From a checkpoint of a small image VAE: encoder arch inception, encoder depths [3, 6, 3].
Rows from block 2 of the decoder of a small image VAE, named by matrix and row number. Rows with one number belong to one channel. Each number is 128 + 24 x the weight over its row's rms, rounded and kept within 0 to 255. All counts start at 0. Numbers have three digits each.
After each channel's rows are labels from the 100 images, of 14976, where the channel reaches its highest value: "colour at peak" is the nearest of a few named colours to the mean colour under the peak; "strongest on" is what is common among them. Only what is clearly more common there than usual is listed. The data: capsule endoscopy frames (Kvasir-Capsule).
# convs0: first 3x3 conv (decoder.decb.0.0.convs.0.weight, 128x128x3x3, each kernel summed), inputs 0-127
# convs1: second 3x3 conv (decoder.decb.0.0.convs.1.weight, 128x128x3x3, transposed, each kernel summed), outputs 0-127

convs0.98:119079144136140139130133123126099144120121096121137143107068161131132129129113151151166126145160125120095151174054101151113120118122158159157097141131111165095140140102154148151066132164163113112135149131124126044145114116090110146093143132107113125140153144134108142160162159146101125126150143114117117094117122158147138099165122110148114102115123143139127094074114119126118143112139
convs1.98:107151141134119109119137127137161113115127164136112110103096096128107110115124109130149130136117116138161133087147160088158115182129080091053123136153136132135118085140081108098151146096107113137140142138111134185075092154138171115175138121146154159074113121103151149150098127132120119126127137166155158118128111151108094147091134131154125159148112105149124115136141119120140133116174
colour at peak: black
strongest on: finding: ileocecal valve

convs0.40:143070137121125113174128116116136151123122187121108157083132114106122101146090096156124140111115140142100094080073138130128090140067128106128120180106101136108102134166094135122071127168108125124098117136112153093151111141080114122080123121105097124125132145104163140136145122150123144122135138149141122160121132106113126154105141118153135152119117163126093126099162136076140137149143
convs1.40:121198100131144113114161152093146102168129053102135123151139137097140130085187141125141150137119137129182137161160119158147145119142128161119122136176114136118130142099140132097151131102121116110131129121137123128134148128137147130155136132132165097164120124091122116131117166140115125141121110132116095123107140133137112082184165116132117099109144086176159129149079104165092154142140
colour at peak: orange
strongest on: finding: ileocecal valve

convs0.22:110148117127115115150118122120122097153113080079112136121137119132167089130155115128132161118133134131162116123123115113131142111154141117114115085142096115118113137144123142111156119117137085085120121136107110166148109152171142147140155123126085103134142089109097108152128156157117069132133145131152136133118158126112123055130156136163130121129130130133136160124008091137128131097142
convs1.22:143097181107163117126138098154146142117136205187141126118125126137131121152130141143144105117127123110088140151093162135141095157084129139138134157121127137112154117132141108126126127115118160119141117119096118078111179069149119126088135107103147169141142193114087168101120129126131122106123110154126143118163124126121116157119117136120097118104078145130129112124199137163149137138121
colour at peak: pink
strongest on: finding: pylorus

convs0.88:122152109111120093102146139124121150132116136140121135104147136132102169113083093123148174132151108113108147109097150090147129152096162144173115084095132137051111138137121154157087107118127103131159116178130155106118129104102143110124115117097110084132131121109135137149123123127150118111131145149148164103130118116173091104100128129108095126125124135172124115039121117147133098111092
convs1.88:114097137155118087126113128170158113145138126143110138130131106123113146102154116118134143103103062169129153188105113141101156095162099124116125117151121132142190152119156101140157157110109133130129171099109112092121100114150117101117147139168124117128172134145178102123134124116139098107117104101143104157095178136153165116117151145166169138165108162095129117151118120103129105145152
colour at peak: orange
strongest on: finding: ileocecal valve

convs0.21:156141123118127132125122120101149160122128106111136133058160136137106139108095127173092101098133144120085131140137086076145121104103118126124114155105181131084119113147146098147112119104142116148129163093129173122120186089141136072121149136060144152122150105146145139124100140146154107120144125130102128172141117119120115158127155114157138150137127100110121160135149099104159178136137
convs1.21:134091136112148141097098109166115114106119128128128147155124117121089151133155085096149108153119140118138132123115172196087118146149095118109152131110100130146135165095153142127139137111124155121070083189113121110141100138144142157134120142181132091129133139145162076112142131100144161143120120118179105136106142125150139144162095144098158146126114163160157137105106143138115120172143
colour at peak: black
strongest on: finding: ileocecal valve

convs0.28:119125140141093130129082122147112152132091120149101142137140114120113127086123103137137154117118143120146116125074129116112096105119106115108104154081112147116099102124121108073105166163154072083103156095145134063132133152138136091135126121100125133142147094145143155162097121166122136128125155125155109124143145146100121056116126168156134100112101144109126125141052110118130116135128
convs1.28:129142105101089110140149132098141115133131155102151089125152119135155118140164165119100141124166126157108131107171147099137160156107151148161162133142121135123125180120139168182116082113118175127170100164123087166121112105106099156076121120155113130141126147112127127095131112138120109161167154112129154133119134122140131175120098120122154147102128140132114156128210106122106156121126
colour at peak: pink
strongest on: finding: blood fresh

convs0.86:143167111139083130119102139151141121109058120138112135088161126137119123127092123137120139112122108109154126140187140137126116118127069116090129086142121138113120112128137129078143149143136091075124131117121152173152116157140139110140117066152134113135109078151138158130088142142106093162100119155130117119128137069100128117114145147160159109156131151117105132123066146099131155141124
convs1.86:108086150115163135166125106130109148126202198150145121165098139135137137135198139112130119175145130109129119101081142134129130124116149114154123171122154117122103134130131116161147130096111149130160145120118101114111168109142134147096145172093168132123149152107082118123138124104125154109124140121158147124135097135173094132099112136116099123101095142136116112153193125136104108143123
colour at peak: pink
strongest on: finding: blood fresh

convs0.4:136081170168091120110147105128143118146055155089138144101132101103096114133084103119110139168093072135120100139078148128146154177101102142084110148099100143103131118119111137145102143139108134150150125134150157110099133155121119106104129119118105114109127142119140150136162147141123132149114145135154130095101125124133137075107124141113123119129099161164123160072175113105147129120156
convs1.4:133123097091107150131106112160101143139147072158109118128140154148107138107143144142112124116151175124169130123137113158069160133179144085197134122156149089112116158132115116180151141137124122134093132124088133093144110113169132144147123133126102096094147113096122111136126097116116153119122132134135164162154139153119127159172150132122098121088145121086147130104099140122115101170100
colour at peak: black
strongest on: finding: ileocecal valve

convs0.113:122124114131046132134112116127114148140097114081080137125142145132109143116089086158120111128128133103139145122107135144094115160103119148098149161097093147131087113160149113082076148186120106114107120134111177133130132106099139094142119110126114132123129127129138119144130079186107130110134131077112159151119133126077123108083121176131135109107134131135120133120097097152092126118112
convs1.113:135156152082192138128147088122147080114121172163125122132115114167138119123147181123116143117157125164129108130124136108164136139131133132195118098186154146128137123098101151137143148078127106127112119136115111118113129147180122182104136093124132111153120084094120143161153158130126120144117106148149104105125111125160115111147128065118150102126117100136143123130130176106130141094113
colour at peak: orange
strongest on: finding: foreign body

convs0.46:141127123121146142149167116139136141079108097079120123075124136137157138129122126131141119120157156128092155131118147094103110093124092093173080107095112164130139125128113133142137133097149095081147137136136120155149138116117116123086097108122099147126129111125151138136138139159129051132122166135115121152152151075168156125145164087135152106142111115135102086121062105122129136145157
convs1.46:107151124127079119117104113160128125160100172144143128102112152105108138102160164112106108131132132142169129142119132159155135187136164194120166135167145171085097141135127118123118128132141163141124127152165135107112139128125159103167142124082145130122129124148087110112137112098076154155091106158094141121109116147081114112114135127157140141147139092127145136151194146129146155148116
colour at peak: black
strongest on: finding: blood fresh

convs0.103:126073120126171131125117124137122148133113126095158135160090167134150124127107117177110105164127118141112140135036137104133124132091168152116101141121106124148142127109142090168102155130096180108140140114096131121116089153148131148107133120108133149168141113117111151099129145114108118159143123108138151149094145174093123099134174115141126094092108091144134120092147116124109145109176
convs1.103:128188151111117138149165125111129105143137115093118114091088115144097140109113130118148168087111102120136136100213114118083121126149084142165141139117139123142101119123105176073165132117133105151118146155098112139137120158113110136148113145164108067100108148150094123155129100144110123143137124127126121097107114102127116148142112124168135166133139173129154125157096106131106107143094
colour at peak: black
strongest on: finding: ileocecal valve

convs0.68:163166101144161144085135126124124148131119129097123128118179154089128129152122145129151144157094130122179112125177120141150079129159081110115144158145151124110127080150123157104166120126121142133125117129093143169143117112198128112164113112124089156110088117126087097099111149146122130120101138134132089130112132099175181159123137113151126133137132123132143163152113083118088123128123
convs1.68:126079124097118112146104150119142142084119138155119166149111143154131127129163112109138093129133120129102173130128159128091145128094142137110126120116125089130134177119163109104118141121135126099147049108165138121146153113100146134075125122114149146124143115144132104128128067096108113142101110122144147100158111120118073107170118162091152116121076120118165089130178112164141134135133
colour at peak: grey
strongest on: finding: blood fresh

convs0.117:102126162107131119082108128155117139112111090134140129058127160165144160132095122140136128096117112139115161152137116129165133131117137104157091072109143129107185134123112108127130112114109100078155102112181115142147136149132155139132122115141101141110143098119136131155141124135142080125127122111150163130097128104120137051133153090123141100153125141145136152108077106125171099143169
convs1.117:169110102114127129127125122146121134124153170115090122159128120107107112106112105109100130158125144115160118089132123119100178163152107169131143133149148141126026106156119134130144128125115170179128146149113131106104108155136122128142123116125128102095147120115140138139125148136131133095116133111132149146165130149108125204107100153158132162137116104104109120129160151119127123056075
colour at peak: orange; pink
strongest on: finding: ileocecal valve

convs0.111:110176139135156100121089111147093110174093106127110121107127149132129123135128138138105139118150095149148120115143148181094126099137112163132126152123131164157115136151167126159113125108138111052139113111137165124124084171147135104126136154160115096165138118129150115108132143144127152153130125130126096106106148080200131084153147108161121082106141145117112116141069111140127142114103
convs1.111:138046171151106128143132158114117136114142190107131111109116119129118162120094139135151138149067119110110115103089140092124116134102150094123102088115151105135116114136078115093163121107147120139133157118118122138142126118128149128132109104102141121102165113138095134122097112135086135107108105090111147142127110178081121142110147172156139174107095110112127124131196137137143119126140
colour at peak: pink
strongest on: finding: blood fresh

convs0.13:159081140091126138099157156112110112079132092140127149092121108146118127118086128131143099152133141127074141150105118073116180162140143140145091081107129097123131110137108132143140112103115135161140131142131136107135178086117123160135130167095117136143131109092127121137076145136138124134151109095105147181141123122117115136113145128129174118142102080138117164129153127134192155132089
convs1.13:121144132116134118118112093161131083114103129121131096140142141104136117129162108122040085106146154113129108090124124135145117130135104101111159117128130205128127147133093113096080131101130133119105109130078145156088084133149108091117146131178119140133143108137153146172156137103151128132129118134174104141107125150149105114122112132111110145163159083123137131150112147142150171139171
colour at peak: black
strongest on: finding: pylorus

convs0.55:172101123127100169155145102128149128110146104161160096165166136114136119133134140094160115118128113137100120153097118150145168156114046134162119091096133119152166123111132124114105116148149085126136158110159160067152130112106116133122103135149154100121121110153134152131124115142104127144130108131153129148118112197129115082118099137089129121132129098129123151124063124162112120115105
convs1.55:102179127157139101132127173090158124116108090083151134121112126119143107138110171162115166118098109165165116106153127072151123090117161106083111145123115136143113128137127158127176118118136123157125132128109095149116101183152105155141106148144116130137142136114148124153149122130146101121141143119103135143126133091106103171111102127128150140107148129101108143162194088113108113097186
colour at peak: grey
strongest on: finding: ileocecal valve