{"dataset": "capsule endoscopy frames (Kvasir-Capsule)", "encoder_norm": "batchnorm", "encoder_padding_mode": "reflect", "encoder_kernel_size": 3, "latent_channels": 4, "decoder_activation": "silu", "decoder_attention": false, "beta2": 0.999, "lr": 0.0031, "max_precond_dim": 1024, "one_sided": false, "grad_clip": 1.0, "batch_size": 64, "epochs": 5.3, "warmup_steps": 170}
Rows from block 11 of the encoder of a small image VAE, named by matrix and row number. Rows with one number belong to one channel. Each number is 500 + 40 x the weight over its row's rms, rounded and kept within 0 to 999. All counts start at 0. Numbers have three digits each.
After each channel's rows are labels from the 100 images, of 14976, where the channel reaches its highest value: "strongest on" is what is common among them. Only what is clearly more common there than usual is listed. The data: capsule endoscopy frames (Kvasir-Capsule).
# r30: branch 2 reduce pointwise conv (encoder.blocks.11.r3.0.weight, 96x384x1x1), inputs 0-47
# b30: branch 2 3x3 conv (encoder.blocks.11.b3.0.weight, 144x96x3x3, transposed, each kernel summed), outputs 0-47

r30.53:486458460558578444561482574476579461540476549496482534490442510481492528445444460495500430446481488593456490476444456581518501530590570480516546
b30.53:502483501378487468558464427429485478454484515538471425449523507452489477564554482491464495494527434542501492464507530468517404490472497471458479
strongest on: finding: ileocecal valve

r30.94:472530496540543586457433402567441485491524375587429557433484470552491513513500553580496443516483582457397625490373529439540504470521510522511537
b30.94:458511490528548510522452526471509503438498596476525433566553529517516493462408508560420513429497505471462520491531494452467549478478445530493454
strongest on: finding: foreign body

r30.72:531458516478585536480526561611551493451429503503515472401383561483568460483559526484563585582497490537458508527547459521472516501455480603433444
b30.72:531554495457430522454482456527517531455515459463488482501510500481569503502500462503595505468483499501472505439572587523545534484528521458470577
strongest on: finding: foreign body

r30.84:416549489434574500490509449558519490557470480514474593551442500532485496466492586470490534575518431496568434550656575498533529518580446575480420
b30.84:488606505488470475508524475535525573475452560497539486521468443476467474484461492529512458446454491530459536475480510465520448556428511485539457
strongest on: finding: foreign body

r30.5:613582484468469515495457458458526515583565426517437569399554511519447502581466588534528540455513557453561543417460451479524465530469507492519488
b30.5:501494494629535477530490489532517487455484478519497498460545524539459532510574529499552543519540515548539567550486529459494412570509544529549519
strongest on: finding: pylorus

r30.23:438463524553466486533528529540534502537425535556483468466386556441444489424494539550472525478477484491490474471548446494509506477570513511519549
b30.23:494549435624499547526543405501571448529540540520487548453476492484451441498546547459622499520487506507444471499500490471499464499470439520534543
strongest on: finding: ileocecal valve; finding: pylorus

r30.78:455461479513553498466518516535494531487466406490411517461340480424466546509557553515520709579504482560454512560669534581502563526519518529419428
b30.78:478579479522464436511512444556510529492479484487542519536458440511425511481504440491454479450528486498561573509601613434478465418498537508524538
strongest on: finding: foreign body

r30.32:512580407493595500474490486702509543480514538437481492555446432478508502535509567448479613640488392536526477577543520437451560590486464495458495
b30.32:486467454527497441486508522554452462470476485492546516446503497430461500522495459496530431474564509493526475556491569460530462450518507498460468
strongest on: finding: foreign body

r30.73:587557485476512521506475538540506445504435544482440559499410486432525460532538531489494578522515468469467598521681480444489514556418451528492482
b30.73:486568492510505453502474443543472505541464462490513563484518461496427481431499445442488493476533470541558551501548518466476497535507506474473492
strongest on: finding: pylorus; finding: foreign body

r30.42:529529504434708522427480494567425530507509522449530515545482578613570526415525560476466489585476552456451572470514504501452454450507476450509436
b30.42:490495541544525471466534453500519535504526481502547466507537484413537480496445483501482462497492497500491451474409507527417472501482441500486490
strongest on: finding: pylorus

r30.34:500588518464581560501515497544513477582439420533533471383459454545615443521540547432478541542504457397548562472587489551465445494464510502451425
b30.34:525457463541469472552495508447479485482513455513480452458471469485388480515407540476445447563509537477483469479469486519526489553502453517489509
strongest on: finding: pylorus

r30.40:603517541500510613415535480554474487490486525503565507532583497534522449493488468445477395497428447434491546492427491493509548508421491482567490
b30.40:511490500527500572463502552477455527460501453500431498460495477434519560555422478457529430556429525490469449480470569551500482514498521447443545
strongest on: finding: blood fresh

r30.14:422517433520573480537573570525558494517470456477464479388504508549451562483441558535537562484485528462589428544514498407487556569517508475450456
b30.14:543559489645509471505554475492467510506505516490463501506512448539556528471463457489491452470434463522524513564448504500437449532456509493524568
strongest on: finding: blood fresh

r30.76:522456459522500548514561483484500617622472499534589504533483554628542484436512459491445429511495484530459544548449567521556512562492487475511477
b30.76:547485503535547532516513529467534489475445506512489396490465489511515483494423466539501439510473499436516527555437495491478478528496483469487524
strongest on: finding: pylorus

r30.82:599498495495515592476508591439475445515452537500463518519590506632433471544473395528501494468392464451457606519504477473548377451465466492561505
b30.82:459484478441426519445547507492512527511456526496452497501535493483507500508438472503447551487457457510472476460429519515523470479496512500473518
strongest on: finding: blood fresh

r30.25:469572479498474442532533492480521464524496540468534466481534437602520535530609535545495519492488394544544421435450490430464559541498523467498490
b30.25:508558521392446487502507495543485544519526575440510510513464499503490515467430525556526421467445533485483436486502503506516542563526466468497453
strongest on: finding: blood fresh