A small image VAE, trained from scratch: trained on capsule endoscopy frames (Kvasir-Capsule).
Rows from block 11 of the encoder of a small image VAE, named by matrix and row number. Rows with one number belong to one channel. Each number is 500 + 50 x the weight over its row's rms, rounded and kept within 0 to 999. All counts start at 0. Numbers have three digits each. After the name is the row's rms in percent of the matrix's.
Before each channel's rows are labels from the 100 images, of 14976, where the channel reaches its highest value: "responds to" is what is common among them; "colour at peak" is the nearest of a few named colours to the mean colour under the peak. Only what is clearly more common there than usual is listed. The data: capsule endoscopy frames (Kvasir-Capsule).
# r30: branch 2 reduce pointwise conv (encoder.blocks.11.r3.0.weight, 96x384x1x1), inputs 48-95
# b30: branch 2 3x3 conv (encoder.blocks.11.b3.0.weight, 144x96x3x3, transposed, each kernel summed), outputs 48-95

responds to: finding: ileocecal valve
colour at peak: black
r30.92 093:490488471495567538483547425487527511481483516500515448544515468613529448476436474557434480535580516518424553598514473501491514540469511403486522
b30.92 087:429470564510521481461516514517517515573543401451486502493520492444467492491521455529525530478521541600452442550358514310509511466573459468577502

responds to: finding: ileocecal valve
colour at peak: black
r30.53 080:467579465519472516560457507466398524569435609550635551608562537431551481656576518540534499462554531568548551441475476575499551497482484501564519
b30.53 085:506509480527493458501472414494472432587514401513512452491456449491448448496569493484558544565491407579503527449491460449471418436587499459498443

responds to: finding: ileocecal valve
colour at peak: orange
r30.35 098:543464734487554409483434619579536436666626587653484514568520451539509448476503443491602560484431435510593441479537413487704495432467512595491438
b30.35 121:415519463506487516569490483487520476444462590679443396527479531547469451527527534457527523416611475400505472526426514550505482509497442547465467

responds to: finding: ileocecal valve
colour at peak: pink
r30.20 103:500466450549557516477577571416427599497493563494358463539411458488491474372586472513575469494523483472455470525525562474487480423475486505537469
b30.20 105:568424584458505513524518540507541545572601531449525436558409532487492418557551498552622482432452451519466489485497464452484511424442434450441448

responds to: finding: pylorus
colour at peak: pink
r30.42 098:496400540579487491445590469514617489519528539502586545602547520631616636505410528529491619495496533600459578483577467580533566516540466422513458
b30.42 093:447602519481414460432573483444549452445585421534548540522492422469504541472482489451522598451520388427510588472462474561497504458652461420474484

responds to: finding: pylorus; finding: foreign body
colour at peak: pink
r30.73 092:479455488508672472500574338526371470500469435469606513458532413535495478489466510466426493554442432428509477494407623511404453527421494515480441
b30.73 094:456688456460495490586474505398472505559426523555558399459516349442460490620440504511450565516572495491439476435491529635464558498464477547484499

responds to: finding: foreign body
colour at peak: pink
r30.72 107:455414456533737466541640441444465423468503418486582440530524466483427573549489461502420476493537432497412514468483491495488520548406502349506552
b30.72 083:566572562483545497533517587470501471457458507464542531489514472484429546617509555472404515500448442487512530524482514642508517575576489466440510

responds to: finding: foreign body
colour at peak: pink
r30.78 101:471505411540663639538485397570459496421441457479498516475512509473421507518420545528433583504465327459539434535512527538458462521449437382567427
b30.78 094:501625475421489543473481508482489513460406551460544442479555461487477472541454544490471565505562460516493445539551586583531560539589567522551479

responds to: finding: pylorus
colour at peak: grey
r30.10 113:507512413540484490525437466495552503330372482375604541534445462469524493390417486518498451507473531583470466483470427508566503547467446522580634
b30.10 110:467485485516469487524535461512440476608464414394458509526592488439472381492371493594513554535478457450516478520560493513448450537575502495432488

responds to: finding: ileocecal valve
colour at peak: black
r30.74 100:477445534481570332465506473550539465592478557473513468539553520524546530471533500487508578520564609547550453496499376489556464499457476609579529
b30.74 087:559464599504590486487525460436517505494507451534434512575432520475563503567646418529474503494429371524500447514425478547429514605560531492451446

responds to: finding: blood fresh
colour at peak: pink
r30.40 124:516506472436572400483621554537490433520457468419546458527527481512446395412451478499491480506541652487483415537494405434534532420452461540518487
b30.40 111:473528527471460481526494462461461494453489528486580484428458517502395566410507569474525409504506487466535525504518497417521528451548481541491478

responds to: finding: ileocecal valve
colour at peak: black
r30.27 100:501616533497579545541773504502519482457501511468452537423557541463484478412487478485450415486454427527401524500441441449537566533480573408480592
b30.27 091:457596520551435493459500523491510475474475507488476528472506517574438577505532582471498508478512595453474491516507529556535448497438523462467472

responds to: finding: pylorus
colour at peak: pink
r30.15 088:429464471519507570505466503538484404381386314473636440421476404494444451571488536527514494564495394405416465454515575480478417446465497501471457
b30.15 094:447609390545524449454546511446521545506403442434439433417509472454500505479567418550476529485516452449441442401473464504454468549481483567509514

responds to: finding: blood fresh
colour at peak: pink
r30.82 099:504411527563584483446520483482571372605520380411522491560553479549512391473562464453466363434433508551450468460402443509559482388503528459482457
b30.82 098:488477476462497487457541470507549460563452434535532523421464438552489637479569503505480455490590527416477455501488516516483516530603546463442499

responds to: finding: ileocecal valve
colour at peak: black
r30.81 072:490552547563450514497333502518537511459510425433438524435526401444494457515431502522476435597583527539519454475514508552598474536539522482497445
b30.81 091:608564484484499536554548503504464562443521546560540558534556549520431420494606579570458449490429483589476483525462466546548548578442506562473543

responds to: finding: foreign body
colour at peak: pink
r30.84 089:469488429550507511496517377439661539422599484541466548564378558610499441501546504512475497501493449516551603562520492505415547388514445531500528
b30.84 088:532612437436497417538524433418486513562532480486508457480525398426517506452517500392454566525514351622450493496535552572479514508559530479588450

responds to: finding: ileocecal valve
colour at peak: orange
r30.17 096:455509551464457381501468517482507556507511545451374483453619541439514446511458438514665433407496535407679501557479469500553506521547511515492497
b30.17 107:480373434569503481457538548406499512437550544543443422451457542448491426455490447579474521453489394578429429459482518473410534514518554544514468

responds to: finding: pylorus
colour at peak: grey
r30.24 114:486411471536663714526539507511443459516572505501501492449541449470468498450473479464518561502523409445398527454489442483560456590493480474612528
b30.24 112:383481466497455470468498516469484508463446418576578538449540480529491574438439489529501488470514571484489463474503491613577526505540469506497478

responds to: finding: foreign body
colour at peak: pink; grey
r30.32 100:488452283544604543415528549515545531439504460509503543512423441500583621356438540526467510561459451584456451491437492547488446571457454494589558
b30.32 104:527594530527613501479487479499496482418538538435537504525451486554562463500516562420561518476346493451524472616467524542499479382566502473426383

responds to: finding: ileocecal valve
colour at peak: orange; pink
r30.60 098:457414608553472540511538539575508434539601450424498510562447383633503565437542482553463696583492394481441547438502541542574461441481418471431387
b30.60 098:321458516486413491462545553471489592530497511565449534433468501432526505499434437465462495552573565441540474543513479530502480484424503445481394

responds to: finding: ileocecal valve
colour at peak: orange; pink
r30.7 109:459521602535481514479498507527449525586594584569418495412585555436569490492487511433592437479552489479540510553507457430476469559485521484507531
b30.7 078:500483462489458595577467554554535510452478521531517503537469546610562472439470482629511524461609540488488510532546489430494512569568360560484464

responds to: finding: ileocecal valve
colour at peak: black
r30.29 099:488413582483508568492467484495477440484521532523408525483488489526522537508575476508601447482454407527596384471497542488494417576474479663488384
b30.29 097:594548481480588526571530516458461479455516471597435492478489463496558446606520470442502600522475417444574496509485497557454552499563481408464446

responds to: finding: ileocecal valve
colour at peak: black
r30.47 102:503552499505698436545627490597498471536534335558412561474479528501499605452476555547439525490493399577466512548478471561500536377567542401491426
b30.47 098:518456489466426517513527544578484462469397521537594470526550535531437557545511556504517514429454538436558534562549530540578506512441552468464585

responds to: finding: foreign body
colour at peak: pink
r30.94 085:443448581599490559506401397515544458612421556404493552488540581608465409427532478496533420463425527489457450506501479491530452406507489447510558
b30.94 079:491631530504375522375408511506482501434477526498463557593524559533536559435520519458462519528599633436496495543433535509457509454446488408462529

responds to: finding: ileocecal valve
colour at peak: black
r30.43 132:501590525469407289494428473470577510544521557489465409508561430418439448576496444519623440545679543491622523538483450520463516401485489621468560
b30.43 119:552620513469622525507481483461586481427576554456426452502525585580458546489487483610501504512458346577455486522491518400434470495574470544460532

responds to: finding: ileocecal valve
colour at peak: pink
r30.63 112:507487538573454429490519571512427464570466475479453459477544560465475535492417471492480486519558414538560533453473403490473534488457511451416479
b30.63 105:515465486417431499524486543503464493550515441503550447510437509563456462383457447584560462544555598512557516484570508346472461429508465501490528

responds to: finding: ileocecal valve
colour at peak: black
r30.45 086:522569558446482430528600482396504497543538609524494490386559496527561476436515523530531566487584573589486532461536481539554433527497463495472506
b30.45 105:548606475440532487455533428513487560511567482453464463535508518511397522544467438587466495433395517468460471469495488487527530557531474452387500

responds to: finding: ileocecal valve
colour at peak: black
r30.93 119:525575491509526416529453507488429493489581463552493431489507436437454536540579469491489510525524418449450492532431519507538518467441462461549530
b30.93 108:528519448481458530520563570407497535470496497553525505530491428456544517523519526419497552486429373560495468507341544464519505536473473547523434