{
  "encoder_activation": "relu",
  "optimizer": "soap",
  "weight_decay": 0.4
}
Rows from block 5 of the encoder, named by matrix and row number. Each number is 128 + 24 x the weight over its row's rms, rounded and kept within 0 to 255. All counts start at 0. After the name is the row's rms in percent of the matrix's.
# b500: branch 3 reduce pointwise conv (encoder.blocks.5.b5.0.0.weight, 24x192x1x1), inputs 64-127
b500.0 118 [130 149 107 214 124 118 133 138 138 135 111 110 125 177 174 144 180 103 130 113 124 139 172 135 125 169 140 152 132 140 118 139 157 142 160 152 135 132 131 132  95 144 120 104 143 133 130 121 142 102 156 109 144 138 142 155 138 140 174 101 124 109 165 128]
b500.1 110 [129 123 146 161 112 133 109 160 137 149 147 145 134 122 141 129 105 101 118  93 119 130 114 110 113 119 133 144 141 147 141 149 112 122  99 135 109 115 122 158 151 135 123 132 131 122 149 123 107  90 112 114 136 106 103 118  98 115 148  82 149 154  94 159]
b500.2 094 [172 101 139 143 118 141 126 153 185 113 148 168 131 129 105 103 110 120 100 151 136 145 114 123 106 121 134 123 117 128 123 162 108  65 112 123 118 127 115 149 143 113  93  95 126 139 125 129 121 133 109 110 131 117  54 116 117 107 143 115 145 164 155 138]
b500.3 102 [132 122 154 107 107 150 138 159 153 101 113 150 140 131 140 149 100 133 114 104 155 148 102 151 136  86 145 144 142 114 158 128 167 146 139 132 115 137 142  99 147 139 147 122  77 132 141 158 139 100 145 141 122  94 152 136 174 113 136 148 100 132 115 162]
b500.4 135 [132 139 145 166 144 133 134 146 134 124 124 106 157 159 177 115 163 134 122 177 154 147 181 150 134 140 124 147 153 165 138 153 156 140 166 139 129 143 142 132  97 113 126 126 138 154 130 135 122 102 170 140 155 119 161 166  78 175 147 106 139 134 128 154]
b500.5 070 [ 90 137 111  86 141 141 172 150 156 185 136 114  86 155 139 148 151 139 133 148 174 155 166 114 109  82 160 163 100 159 102 151 137 127 153 172 121 133 120 120 135 138  92 111 129  92 135 125 104 107 140 132 167 110 141 138  99 121 128 121 165 111 119 100]
b500.6 105 [160 133 125 212 132 139 138 119 108  96  81  79 115 127 106 126 151 140 134 155 104  89 124 129 165 121 108 129 133 101 108  96 135 142 161 122 117 123 115 108  89  90 151 134 193 181 129 123 124 157 131 139 112 149 124 122 131 127 127 178 131 134 131 151]
b500.7 087 [120 134 116 154 173 122 132 168 102 169 125 117 160 138 192 126 179 117 112 146 166 134 145 105 148 148 113  90 137 109  89 158 153 147 133 160  90 100 107 115 115 164 114 148 152 123 139 124 124 179 116 124 123 157 130 180 133 130 163 165 151  95 151 126]
b500.8 095 [165 132  83 215 117  94 152 124 122 142 102 160 138 112 140 100 129  99 160 113 113 149 184 137 103 136 127  90 122 142  94 110 118 117 117 124 123 110 102 156  92 111 113 112  94 161 114  80 183  93 174 136 121 133 145 167  94 103 102 118 164 148 136 119]
b500.9 091 [144 148 106 200 126 113 115 125  93 135 152 112 133 139 165 153  94 125 178 152  86 104 139 126 117 118 109  79 159 139 140  94 125 135 113  92 146 138 125 152 146 107 126 107 127 165 136  93 128 131 120 124 132 116 125 153 125 134  86 105 140 133 110 114]
b500.10 107 [124 113 104 146 136 111 133 113 141 114 127 104 124 126 106 117 119 126 111 139 140  98 142 129 142 159 103 129 153 104 139 107 126 128 161 109 125 143 138 132 114  99 130 133 130 162 139 131 158 115 168 100  87 108 112 115 162 125 148 126 122 106  96 129]
b500.11 089 [ 96 129 122 133 131 136 136 136 129 110  63 102 144 104 136 131 131 140 122 141 116  95 109 141 106 154 106 159 132 126 154 104 103 156 139 159 156 117 168 107 156 154 149 121 132  92 157 144 113 138 106 145 110 146 154 125 102 169 139 105 114 126 156 163]
b500.12 099 [116  97 124 134 133 104  98 103 108 117 119 117 105  91 113 132 119 148 147 112 115 124 126 132 151 150 140 143 152 150 146 151 148 111 127 163 133  87 140 119 116 115 118 137 130 146 129 113 160 195 139 136 133 132 114 107 145 128  87 164  95 142 111 150]
b500.13 089 [ 90 138 117 177 131 124 106 102  68 118  96 118 121  99 108  94 126 154 145 150  86 103 145 116 161 146 120 119 117 133 139  36 113 147 131 129 151 132 164 108 105  96 147 170 124 140 135 152 163 177 131 128  68 117  93 148 126 127 131 146 126 141 104 177]
b500.14 121 [ 96 139 170  76 143 149 124 135 145 112 153 152 141 117 116 138  99 118 128 123 169 142 114 131 125 116 129 140 135 122 125 108 127 132 110 175 130 127 138 144 126 134  90 102 133 165 128 125 121 129 108 135 134 144 119 119 122 132 179 117 169 140 129 117]
b500.15 080 [138  97 154 108 126 128 126 155 176 119 131 129 151 149 134 160 120  98  88 113 132 162 119 132  90 147 112 112 112 184 103 166  96 105 111 145 124 104 145 169 134 111  67  95  69 100 134 163 131  75 117 139 134 127 178 142 166 144 154 155 118 146 152 103]
b500.16 105 [101 157  96 209 134 115 108 113 128 110 107  98 137 150 153 107 163 111 114 130  75  96 166 117 138 116 119 114 125 135 121 109 137 137 159 115 125 130 141 109  88 121 138 162 120 155 120 118 112 168 153 123 150 168 127 149 120 155 142 116 119 136 143 103]
b500.17 113 [111 134 129 133 127 118 139 121 130 114 115 120 121 141 128 139 153 130 116  95 139 123 122  99 117  92 134 119 133 142 106  91 124  98 128 111 124 116 113 148 139 136 112 123 173 137 121 129 137 120 134 145 131 113  92 141 131 118 107 170 101 120  98 147]
b500.18 085 [112 112 142 152  88 172 106 133 101 126  91 146 110 111 118 104 125 153 146 148 121 125 129 150 131 155 117 139 108 174 120  96 124  98 100 116 117 107 151 103 141  96 103 132 166  90 136 153 133 176  98 125 118 168 108 103 117 110 142 135 114 117 130 115]
b500.19 114 [142 125 128 109 115 137 159 168 124 119 128 116 121 127 147 131 159 111 158 115 148 133 123  88 118 138 128 112 130 150  98 160 132 151 125 102 107 130 119 128  97 113 115  95 111 135 100  95 107 136 114 132 135 122 129 135 142 124 101 132 125 146 143 152]
b500.20 072 [141 148 154 126 129  93 124 126 122 133 120 106 137 137 174  74  76 140 174 140 128 133 137 142 144 147 144 142 127  78 160 100 154 121 103 160 114 134 172  90 125 109 142 138  92 134 108 108 161 106 138  96 133 110 133 160 119 134 116 123 144 104 148  99]
b500.21 090 [143 155 107  78 126 155 160 159 105 123 156 139 112 107  76 113 129 100 140 100 112 149 124 109 161  88 124 117 147 156 152  89 112 130 121 141 111 125 108  89 117 120 133 132  65 172 109 132 119  91 119 131 108  98  78 121 122  88 133 156 120 139  97 145]
b500.22 095 [123 137 132 141 123 104 127 148 139 121 149 124 128 127 176 156 160 102  89  51 157 134 119 105 148 120 104 128 118 158 116 146 129 150 123 118 134  97 127 153 123  98 110 123  95 108 124 139 133 132 132 147 138 117 128 131 152 120 120 136 132 122 142 134]
b500.23 104 [154 112 107 148 107 123 126 145 141 114 117 148 117 135 120 139 132 136 100 113 140 126  84 119 119 163 122 132 125 123 102 110 139  99 112 135 117 125 118 137 135 111 134 111 123 106 101 128 116 120 159 128 135 116 146 117 105 102 120 131  92 126 107 166]